python train.py --model="image classifier" --num_classes=11 --activation="gelu" --mixing="mixup" --momentum=0.95 --adamw_lr_other_params=0.00088 --ema_decay=0.99 --weight_decay=0.03
Rows from block 5 of a small image classifier, named by matrix and row number. Rows with one number belong to one neuron. Each number is 128 + 24 x the weight over its row's rms, rounded and kept within 0 to 255. All counts start at 0. Numbers have three digits each.
After each neuron's rows are labels from the 100 images, of 14848, where the neuron reaches its highest value: "strongest on" is what is common among them. Only what is clearly more common there than usual is listed. The data: capsule endoscopy frames (Kvasir-Capsule).
# fc1: MLP up (model.blocks.5.mlp.fc1.weight, 768x192), inputs 0-191
# fc2: MLP down (model.blocks.5.mlp.fc2.weight, 192x768, transposed), outputs 0-191

fc1.296:107144111126131116148141116145134118099129125133150111141113127153110132131106152151144103117145137072138132084086086158144127099139112114090044104109079097162122138134114090102151119126121136101087126120157113116139165125189067080129093116118123137119139139126072128101119103116160138146124152145118121107126075139162112116155099138148139163103110114130166140085142152137120085161119135127087095166136147155123143151142112126108131104116113166123163137130130114118141128140159135144128146050156126128087152095166150163118119114108137108122153121111126137126179129147162115113
fc2.296:142145169136160101127118173081132145148114124127142123120148125132126148149139116153097133129113108141111100101101142134117086084129123167138074093123111137174159121137166162113164132115136118079254170147122151116178125120116143116095093150101113127123102146139125135144174145139101118115139119104147112130136156110110074117157125102134108117121114162144110147126113119115117154104112122139155104132154113149155107122071130142105107135172148132129106124131128133116120136147133121125159107163130094072110114097094120131130149114121170147141134107106092174142122131121142163143
strongest on: finding: reduced mucosal view

fc1.702:114158161154118177113121120120157155092119145143106145103118129107131117158131114148109128123136159109131136144143146080136156139118115125085128099127135115076159099169112099137138166155127130138151158101140145118121136150124123155139140125149139126130130104126144108143093115144113139132074083168167138126105106156154101105112147061114103099150110106123152138160052117162141121123114161140146120113129092151137088124106132137148149128168162165147136102161098206106122125120095146103157142130152145135178120127130186146144110107125127123106132173152137107149112129177084106115
fc2.702:124128169149139107111159119141104116107147119118088116134140111155117108121140105115115088115114123124122125120126125137087137133123090141089142113096120146116132120114145144142159114167142127121057113146115153144086152116105133123154165106147177139074106125111108128144115123118126108141120113127099097097157143114149155104092104170119182167135129107084152118147122107125142166123115108149115106111143158123101106039141149101120108170123167160167129123229127111124129117116152131128159111106127146177129096126097120102137107139103113164144125124109162100107139090151121132145
strongest on: finding: ulcer

fc1.554:122140153131127140191129140127110120139114088151146129138179127142126124132124124111141146100127122081142130134134110121117109125152116097145118109129097145128188115144142136146095087134129118128143123114138139134128157126155083142159099144149127127143140134140102102132131114120132086144142166100124115117109175130121136090165119111109056118115110134130134097126151177124154094120147156096076131095112116209076116128141113109101128146065140137171156119156119086153096118125116141168120129128113135113169125117128136151118110131147137089130130126129158088130233126122112106159
fc2.554:112151126129120124119116142114161122162109165128117184111098124129156156081140130126091192101120135106117136107119146122113099118136106127171112124124137065103137135100115147172127136146129136169164139148166121133129136147172124159121042131144158126128086145124109138119154114118150108124124104130122138124156154107104073148112123142120148167116172128099128085091134119107123170116055138142116172140136108161128121110104146134137096128128116129103142181097130158110158142151117146113132098158076145182088116124110131128105135146111116139109104137153119156133117104099119133088
strongest on: finding: ileocecal valve; finding: reduced mucosal view

fc1.754:168099133135148159134101157124136101120126135144139144092114142134170146130121130133090108192121148104144124138178094138134135120142143110149137107108131113160156106124167111099118094119106165108109107156098109141158156110131078140098143125121114132126135087162104071082119070130132170119131161136094176119115152122111100127068137104100118140180146133158125119132120123106136112105122100145144152165151118148165119109108172129079138152152161139145132120119134125143116159095124154122101151098118152115166134165092132163121105147115079115152111136090102154101122082135118109095
fc2.754:116150136101135192105165102118193131125101136130128148139113095118122147144137137102153102097123151138134112122122130104122112122156147127137151123108100087134142106104118164166106098162109105126152079133169114106125135156101159129132086136138128116151149130114129124161122149108140136120125109125140131149154151143140171131100106110195141215110154127143146123119135165171172142147125107084128118133146134088156074098135105144138120105098128123124112130130104107095142055123150104096119176083142090126141107140101145135124153129144149144100123087144166118144110110116142173131
strongest on: finding: angiectasia

fc1.6:118118116172110112155079113158120100152129141111143148154177160142142138127119138114111124102137133127150065127094102108082088121114165135131142125160120145128149136146140148149118139117125114102139135145148168151096076139115132186134106105144131115113114197134105087125087097157145174126134129142100150144154086093088158118104110131117105109157141144136174115131092109121113155115115106129143120116104111132116133161159105116104133131135126161094099127114166105123147141101138129126138130085099105128144131126157135143139137161112130150054072112140086150134116106163192105136
fc2.6:098121139176147166110168106129126136130153127124148171101125122081127111152145071094135132119138126111163139094146109143179197117086125146147124147117151140113105100119158140142159132146164105133078161093091123113141125115184145121113112115111115118156146129135122111180167166099171135130090099112124117112123090127156118089168081094131152122116130129168146155088133105105147132111135133137090135147148126088167142131133144137144137150097138111143153104099116144171130114130106089141147122152178099168112130131131156122152131118158115099148132134089136117133104095128124160157
strongest on: finding: lymphangiectasia; finding: foreign body

fc1.716:136127112156136173117117092127097124143115080164139131123101120153167113144124123172164122090127178156114094087103168113148104085148147140120150146144155140113137159123147107136095136126113163125117132129152134107094143132130143136115079113156143147136174157103138152127132105111122086108152138113146143152128129079125104154158173167172087105122149106147137147113129158127117148110106143131093152134105098117076142129092145136140110091100081130112110160175115136132168170168188113120163101112119114108121113112068138136151140146103120140118165131133127165156094138143114143140
fc2.716:080122110128138150112132112134130142127131107090088109100162137128159112139126099117125141141124113171106108172152138140130102096148132148091085138109152098113154120150119138150147123112120119104184115093158143144144118148183094113133103129113192170150066137125138114132149147121084112106114108129149101166107155142126110107151111086130133105137150120115103154125123115115150157110171143165126102103084153103136154094131110149126117127100124129137095116159132113169102124147155157130122145105142039100124098139144127120164119117123120122163138145140122109164129096150207112128
strongest on: finding: lymphangiectasia

fc1.249:142083096116136113140119139086100142116174110159144132128153152143137117104110120171135089108144128120154075102119141133120126144146139128119113165207168139140119120158155094138181169129115120178180158116096095112118125147136093092133139108122128103133161126136115120095101130160107151110138109132136140147128126133179168121106118111150160157097162148116118171123159162141141144134124100147137103140110119090110093130133153125155122127134132090113139125141103144136145148148119120120111153102068113152083175117117133159130111129121180135091119093113131157124176081082123110126
fc2.249:107127133138142132111115073122101129130099117157094121149113116130148135127121104169110133166100123079122131110102121088132109104126147205141138106092151144112105125182133154124117122125127168091146160098112169128150124117107111124145170126131134144144053127143138112109162149134145126095140140082138157141134100111174083115142125095118122176152117137137133121113137124122136128161149100137127143129161118131125124076137132117116184122148100141125121136113157128157164125116125101114170122149123105114125106107145116086128135088100138119141155087089158106161155111140151174210
strongest on: finding: ulcer

fc1.673:101101107109163100123138127139143108107166144130126118130094137153168157134137122127115144140104119119120103147086142154129156134123151105122140103105127137107151100103174131090133123118160131142125089122095157104110109102169119176106117073099157108124121107119115103072120106138105145128125108152121125126091111123123123139115116105140149138142102125101150098151098110143154099123153115132082140136096172124179095142086160173118158128147114117130155115119121134091162158138127095153148124160119148071080144151084125150119081108169133168104147119137155171117136165167159066131
fc2.673:143145127131106113140167126087145111158124162112116103102108105136120144154125101107131139134129117110133154121134173117142152145125136137088190107130117109103135081147126122097124104116107104120167137134123108157101121110106124160118113160112148134121137118098136132119143137143174096118106107109203107151138130126108128113130129165138131177129131148077142120096124146132108180114177098143112114140149104142189103105112116131138119114119152130087163141134087108128131133086135137082127136123133116123151138123069156112134072117139185133124244144138113138150137112132112121110
strongest on: finding: erythema

fc1.8:125134097131143153124134096101088122128147149136154131119175153152164154165081173133093162153121109166111150156158063152135149117131130131151125149099162129113152164120144107130162072097134115125115136149169138110092124138096147109118135119133108137109134130107114068100180153111102111127104090150118142124114152152103111107094131130132126145123150121124146127099124126156092128144099127132124103091129126122113179085121140129101168141143123131111127142142155130100090130110098142146176124121129102098161105135170106124129129200150122125107165150120092160127148080172147095149
fc2.8:154134099118097124147172123155125108052119127144163078141126111110157107111115061124144142121127176157145094142085125148151142157138122120137109187150116150124108131136129109125139150137128117124142096157122129112144137078125120152138117143135150112080115141086134115127119119100113096175128146135131117128132164124164059112131156115103082160108092106143101129115110154169080125103171118101139166140119102111123131187131116121117108167133139098139149133158122128154160120110130118080125121100154095136136127122077112165153116133111160100133134181153131142116097147122105119126
strongest on: finding: reduced mucosal view

fc1.300:132165146143113099135119144143135147112119152117118119110154138149122115113124134109144136137114143114124145105157086116135121100151146137105145137157119113116128116140161110097121148132155093118109179154150135156181087121168132098116136158095175134154136161108105151091121109143161086122130072136078113134143134111128115081101166148120111146140128108127125088142108128112125113059105141127137144110113126173177106096122104152122093156173149129101171160130121127102165158152189189109116126123132137130182143151135130115149110156144066116147149112077132116109121133091111109141
fc2.300:125106128128184143120119129142146132093135119160154158111129107107127122141127184100079097114119076152140143144126133111105142106113091122144151075166117175113137157182121116120103129126110107114098125119108125155106134156112132144146108164120158064145117128122101106091124146130086155158110151126139155097114119143126127149124117179117123117116127094134115152145080123156146126153152180129128164108138115116154134142094129134144114146118157166116127085170135109160113083103102119109151105130127070081122108127087146109137141112114112111109127151160100102179136111178081116122
strongest on: finding: ulcer

fc1.563:103109192108129140144152166088127142119129120084159147076163132139131127099107108163125140135148097097080139119140160104146125096152107095152127156190097123156112138185130130138140138122122117109141147139147123142153169159140104118125117138108117128147153150123128133158123139097135173137142106109132159121138121116156124113096097123160101195143111080111105137135156142104146153111119100121077084145132150102145091126167118108116169131106094117116139146156077101162100110130095123144157080158112115130120113143148122108156110122151150123133130093099165115132091108117083105115
fc2.563:184115139118118133110101134065157116122137114155129144115152138143127148134142164126124192134086133083090121125105115102160150148107124126130103098115112182122096110119088130127116166134137112123154132135156139093136144101153097142086131134161038125106108123144110154096116133139095160141140148138087125148092117124106085114151140114168133119140177127156104099140128136074139136171089124111121163179121110146096115099175168149133142136104141135150136113128155138099135140115136144130133107133090172149130167116149106131136126138114142088147106138082137126134153096144096128132
strongest on: finding: foreign body

fc1.368:072135131134121137176131130135140143129146114131110121151152119159123140107124175123151139122160077141091110111105132142126123082168121166130076128158115112135127145134152107105115130110086112169146111089063158121142148118165140134111117143116131158161129111145119147146091147086116130139169153133086103115129113146084140140090129123110141092101157148134110154116171144107144122104131111130152107197137142079121138113152172109132100145099120135144116118139178139105102132075149095154087135154187131181136106116132103107147155135150107094109148110133119116129090124123125107154
fc2.368:114125119121123121148111180126109115111120176131121131163110118156165081134124140147117159114119154125120148171177127121087078118089111152115168122108118121115121102140099138139156107111136128178144134179178130138128140105123146137152158144117073113118146131131142124099136108121107122118083105136111159089128101160177144128136132149104131165127159131091122135094096177073120167159128095083107088125111146110083139140147078129129109090115138136103136134103096112115128129154153124095127118117078159113136119140120160094132132118146120110151141142104115134119187153162118094169
strongest on: finding: blood fresh

fc1.152:121086159077132092077099121115113092157158106136167121102095137113125141114121131164114111105133105087163109095115137123132132146126151127132111112127133099142139163131125118146184125161152130143140118097161128089144121143099132125165096092119168135159118094119103175106120130130159109152125115142129126135160114081141113073178128118114148122137062119126149092141122117125147148193075087118127117165110110135160150137072108123127128096128144154118107163118132177119133145133137111126142113101057102136122115111145140122149118140153109141160139148110157098101141135139161159121
fc2.152:136115152083133124140121141096120110129123133138117078125135140106110139126117137155123150082141114133147142156231166092125177160128104111142081153123148137082149184117113162106121166106110130146103095150129135118088159094122129142111105148126110111129149136133154128129127106104086127134130139111121124092128144144097123123117155139138161101149128137117097080104064152164099126145095139108125134150129167132132108169121134148136139117112173110156081114109138116141117137095149141109131141117162119115138199121116124121130171165121118093158139125092113187160129102111127123133
strongest on: finding: reduced mucosal view

fc1.51:117122126090127086160131111104176105118132147128095147099085119113148141097096067131105094161106137132099164113142110152162160093170133123102137148113151073125156152145166110140173127162127146155062116136150111131157166118076136108123120170156151145157157112105079103133132133112084091134166156114106097090136133143110118078135133162146112130144127137107113134108113128147163127118137121100087141149142094125126132130130151130141129132110100140121121160120108134171136127115153164115164102108136132129133117108154141120077143152129152148151133127103129119176119171155125177134
fc2.51:174100134120075132146095130132132092136110117097118152149200134092099110131153121147123160139112133140132139195130110120137174138121084117126149173142120085154117095128112116158118099093125108136156139106132114131185128120172101118100065112114155166172113125102147116142125124123189138142142129144132115121096118139182106158114139104152106165089084093148124132125092166157114122127135136178143112095142130149158118117118134129114126126139123073127111133120121108094154121142109086127120125127090106159164143105134107155116153119137138139143100158104119161126125125165104127106
strongest on: finding: foreign body

fc1.637:144159113147124127073143138152134054147097092128144125110082104163131136129121088139120113128093124160157156121094138108151118115125119164119118145101174126137130150096113099158108102157111123112144129144117135115109135133150124116190109101162109116126134165128153156108120100161116113101117101112133132120085152135136103178154137100118142129127156130133136121125104126139112135097173146112097164079160096123128122133147140134090117143101099163154135070137134143125140059122156090079137147078137087111167137114125147157167132150156142110116144114113100138111170105131157091112
fc2.637:093139141132133101148162140116117125122124118113114071140134128139113108129115116109148137110120146180169087108147128151119162103132199188154113135112076106060095122131158137136123136136147106133182123116183138125140111147140093113127132141128098103126115143074122123117121122131147174119114129152152153116112128134129069096091117120119119109111155105154106196129168122111142109145123071130120101118080126134179117188111138120140147122106138106121120160134148145116138130118158134116148109119119110138112119165118132085137144098111126106173131116097116144085118108154153165115
strongest on: finding: foreign body

fc1.145:091176143135140163129159114143119180127160125094147123131145124118124171194134134093075153123113091125147171137107100096131101146150100167094143119151140115100130110198157100090108151114141100116088124148114102130116141104133110118100129123143126146123123140100131092122128127116118111136098111116127130114111129135131108149109151144126092105148129108130146162160134112106084107104105111108122119153105134161115107152091121144164122113135139090149154175167122104121125129166172138188134108124120138152097175139116172152106056134146115096127108149145105130137144108097107096155
fc2.145:136098118110186142122143108150133118066094142095128118081148150135139128085115127115130158089142107117132137116126118099153122143156101132137164131134111129114138158170127104159115104131124132096096104154127121101142133083104164185137100124152139102155120113124113168137148109133129101121121113123120114112152148121165151163095124090120146125127115209128111042152130118109139115168131103109121133135107172112117137132123137120106114128096085172115140112149118093129152142078168115125209143151086121126131179106108132137121134136107120134145124113127117096143101145142168120116
strongest on: finding: pylorus

fc1.343:156105147154028155132171106153117087069166122134129165128100094128158174124130122133122117127112054106107117113082093100142125090122135131147144126122149145112127091117136103138103155126124145121132144109108136113114137100137091165138093132122155151093108142109112133079102116137117123115124140127122123095100166107110135173121151125146129149120109153142089127121125166144118144153139163164120172119143134129157104136124107161120170154105161116123147137162121100127147130113137147122153101139119135130098115136157147148083105152137161134114141162138120163086165099126169085103
fc2.343:116061124055120135140124119168119095121091122123107150139130135138137105125134141156069137131103172156159132121130134131105149122132136129107111179123112165110147118158128111106144088112127116120087124112145158139145138125105143096142145117131077091146142097105123115111095154179104084165119128104172148181152141136144093130162146096104104100136175100153108123133120120151155123155126110094117111096156115118081129148086100134106127097162104128105175116166120146145110123128108119131137146129146094138112109124115111100140153110086143126134165188120083145113141095127156113120
strongest on: finding: ileocecal valve

fc1.369:143174091126118144111104144075089074148138124139128083113116111115123097195137084081144100113080099092131075072099101151111120123134121132116137105118126124132117133151169135143113110146145117155138101118116130165103086126163141116149102167131127095121121128136148156099104157140146154111139085162111150134133112136115121166108151152117146145101143135140140118080088159137124126095110181181143136110125156145122140147102171146135125127157143118129119103140135081153135173084117120134148143098149122145111116145079133148171121124140128121086130108119129117119123097178125116127
fc2.369:103118137144183109134108131139092134144129109117162116122181126167134157147136144081145158123126134159094090110117110150104138149136126145104120135128139126140126133103125124190140121129126121099118115102119096116207136155137114095133166136128138106129131156092139124097153102124158174149133121128157128135099128116140104130152192146116174128166114123132157170134099135101123141144180148125115123107107121104126147141076091120102108117114124100132158132094105181145117119115129136149144069116098162169145172117140135127154124099130110089113128099099154148074092100168160105113
strongest on: finding: pylorus

fc1.325:128120147090094111098127136113133087100134122145091146123117143127104121099173110092134149160099170162093109121142105186182073123125108132128126123106120113146137144119112173152105099086162162138128135139109103131135137135148101144173130119165126156117120171161141139119111143091138147139156133155120159116110082124090124135105130088121125131122161085117132081135085133129139142118137104148123114085103122109151123145127102182137087132127149137166146073166140140155090122114155142097083102120122128119145163190084111133152119165116120114143129130136137128145110149142109094163
fc2.325:118122175111106131140126152126121128155190143091118144147131126115094134129120130121098185098112107134104116160138100151112116156160126164124128107158133107083135157128126087127120134166112115182097115111115142136148146116122151091084126123080127133193109135110097106153160203140126106106132157163150120127131084121148104168143139112115093091117191130130123168123129117126148150129150144149118130087137098149157167125106133139101153105081120138128139130105119160136118115115112109142126132109153101083083133151141142122120100124138105152135175113127174125094108153149127083095
strongest on: finding: ileocecal valve

fc1.194:129116163099165117122156153127113133118101135103108150175136150121144110093115150151101137112121153156142138125121099143159146135130143142105145100095139171090142130121125105141158145122108134092121087125104098130149127107141150134084129159123110148122140103123091102141133147075126110103155139117115153077167135141094063107153130177133141150107108128166126124077131120109095117142101150103161147107167133131125104161098109114112142132107104175135089151155138089105112152096162141100117123141205150127167086129153102111144103151105136146142058140109141104133129149158112121107
fc2.194:171151111099088139094131103114117123111108119129122132117127122103134139107134135141161091100120128144175169165176104135090121154160108148129086109149085129145141116139156159161126118148130165112171156094120151117119132135107155105099112171115070084148087119120192088122105112104151112159153127125176096077119140114155108127145122122148131134090142141156141127149085109120149102113134103098103137133111139098125144131093139141146125102131107114123093093123124138126163130151109151119116120115061120100132125125161112109157148122145177150097133150136166140119137139104166123189
strongest on: finding: foreign body

fc1.184:116160139123149119137140130104134155132156152147125153160109130124166120133136131106123112104151168080157103137150110115114136130114112170070098101137102125110090114150126134132131131133122133075106111115125178160144111120146091090133109124135165132149139111119094166083118112153148091159115123181137118102130153148111128107127143118107134124148130123100090138105110134171149145141112126207122110184169166135110126138139099126133184144162128140139121122152117139080114139142146156136116181117161127096160117140100158145120075153113152184112166136141152085112131133144149088102
fc2.184:099120161152141127133125122132140118120112128144127100123136153116131152112134116140123102149121116159094146118146114128111107119128114127146111093102127113203178190121167142096163128162106144125122138143116112125145148123112138116124143145116178174087116109116134118142146129126105139117128122106134169113161114118137162135141136116183130172119106143088146156154155128131100111125147110101140144087118091092165140096163137134100075114090136117137146150193154070161112106092155118105139107128100091146105155100130125086113152107100103128180177120140142146126137120083110175167
strongest on: finding: ulcer

fc1.229:150145115146088142098166118108136090122144158105136144131129142099149085130117162124161131156092110106159096100102114158134109125129138158135089106107125099118118176122119101150156142125109180118103128095133115137166125127131124087105107133139118125138090126103064165136122120115146130119161133156146178137149110134114144173102157132101133152139154137161114116110084141088090139119073148186116130125095115132164132126123119122119105127156174175123104111211131114166075108104148108115098139131083113144152105131110127129160115117115128129098144118158145157119132153161117117142
fc2.229:118127143083167157113085147104101126132129158158106109139120107143141148151160082113088081125121142120106113111140102130084103132132141106108108155143122131102117057139131141150112129161134160140147122140147132106145135178112152126110159193088112089111129150130177136124104134123133134168120137125116114103098138099128120162145147155121124196138148142077141130145069092132149157107135125147122116119126103151116111111156103097105108110118136109123139125131116106123162147132082125109127113144143175093125138123114102105121112124143092174140147117083200098130127078150129118159
strongest on: finding: reduced mucosal view

fc1.711:109116139097145129113131096125117151190120088134111117125129131068126150138129052109125161141090143078075114079138138080129128086136137109109124142161111081112116121141136123141154157106125148137131138125165131130159126151128103121109102185134120119148130132102111126144175116113120098148167149111102130154125162138138138122087134104085104092143158145149159117129124138136085117130108153190105093157152123142163131084138121157139132089103109148119140144130117145150113155110098151130066097115124125101153088134137113132126117128080129091130092115123128163161139127121087130133
fc2.711:135154125164170096099129155104121079190158108128145157148174129154123109131166115111135139111134112103166114132108124105173177122116088160161135149086122111107116129139102143096097146100125114120059118106131119140108124145134097111087103145128160150120122164102122125123097132144136144106109103130076089139138110116150108124086112129110125106112133131089091095167125166129200130138137120139113116131127141160167120083136123098122146154124130111121137127122136104114122147130135127118122119133177120158125140150173148170119128147149140151117117092139121129111130105170052159159
strongest on: finding: angiectasia

fc1.606:153112091158138123144075145110106108150112153125119124079114122124084115160107116139141126117120114098082123151144142110104123154112077132145101150134127122138134104145145113093116148091120115169127128164114081161137126124107141129085157128125105124083169149134121125111108159134152074142110116167110141091081163140210170113072098102130105101116083153123141136139136142130103128104107120090120095150129150130149130155089116173131158139118110153094149109111117128144149136116160126108143101118097067115085162111130127120133125132135164108131146135136121152153138138096114171159
fc2.606:135142113126137128127169099138148079150127112142112123132138124114147198088151110111112104130119107127106114157106093125150146087138153110118152135139114019100112106102145114129149141154157138142090166142099087102138107126127106154125119154168131111105090136158077112139120121149138146109115151120112132108167143119155155157140156135095161133133109182111141114116150117114127113104153147102099074093158122123131127124129120096151166116156137146120132138103114136166141122141137138126096141140114115150111129113149130126105164154119142110154112146097113116143098125134146166227
strongest on: finding: ulcer

fc1.372:123124144072101150123135128109169144112122189113100102103116145152124169153134121139110089130124126125093164149153135140139180141131133080118067094122120100168102115148119143135157067132106121133082136113093061155172137106187101136132128160122112116152132087150163127101123125123128141090082115145124107106113137132087115151138126132144142095112106114118137122151108142117158147115127129135154089105137140135120089112081169133183114142139127117132144123138113110129138132132081151152138133138115148137111142149169111075118131137133161121151152112106175125098153109095093129108
fc2.372:140090111129097214122120130115125092145152133125137141111152121133121135120168124089215092103121143122098119090104116128136144121138110148144115122134131140137056167146126135167111109136139149076098124129181159100124127144188107131156119142159113050141133128130116154138124109127140146097136121134107140134123138111125087085143131126129118099130156121139136109150147138122092098122134100152141105101099106123123123150161076120138154132121136182113115112103167113089121151131153120158132143102157055125136147130101125146165162125108130123124119157124130124163115100121123125150
strongest on: finding: lymphangiectasia

fc1.378:130153128135114083180094156097124118139136165150122132122128176101138199097115108124124189102135109126115059124130152129141138113146122128134122133120138157106092140077124089130151119088136148170121130170137147125132123113122107141145149109136131107105131143116083130134093095161156096099102159120135139146147108141118117111172123112160127168107118124117098170158135123160148126145137136140134138139122158128102184117101127098129121069131157116118106166114119086109105155131157130087145175123112121124143112142122141140124098127158152120125146212136120113138067112119135156129
fc2.378:114148139139141125120140145148144100125120147125114144163095097126114138123142142119131108107112135142128146115121134137144155115135137131121121105136068096113117103159115151133130109148136159111061110105125089142145108172120140098121097117133176175138123085104150141143158125131125141130159120105156140117128127147120071124132145144132147155149113134110100101096132191142106065103178139145105119124160119250124125124099137142131109131108139111107150104112112130146132161119128094059128118125127162062114119132113086131166133106133130139123137159112148081131134128149090111132
strongest on: finding: angiectasia

fc1.426:151110128141103131144102106193100097130139175131146136105110088143128154131135093114123133067085110108121085094157144100118152098109138149128192147149126136111146123112126141110132133083153127127138138157157150079116164118131119133113130120177152121116099149123095157128110142141135147092132118178151158081126149102155123116100134080088148137167115121099137094164117111155141096120122157159124124074159065108132154138127102148129102140090112150135120127155122159122138158155158112105147115133119117125086102138146129138163138096118099113100115119131114111137138098071137160138
fc2.426:099145154116130151123154148152106160118135149111150126125135124122084112070151124075101125153160157154138100093134092110094106084100118153147104135136108142142119140115107118158122117149129135125105122102127115117152101097158128172169133124135102080126202131172148124136120095102127096153158138113117132116124129116096132131136136131143108136119161086104144126147149144130133121137121103150177127103087167117162124195108137114135181159147123181126155134109108134111122092105115054124099117154138130124153142149107114171114114129136122137146112112067149112163167138148125159155
strongest on: finding: lymphangiectasia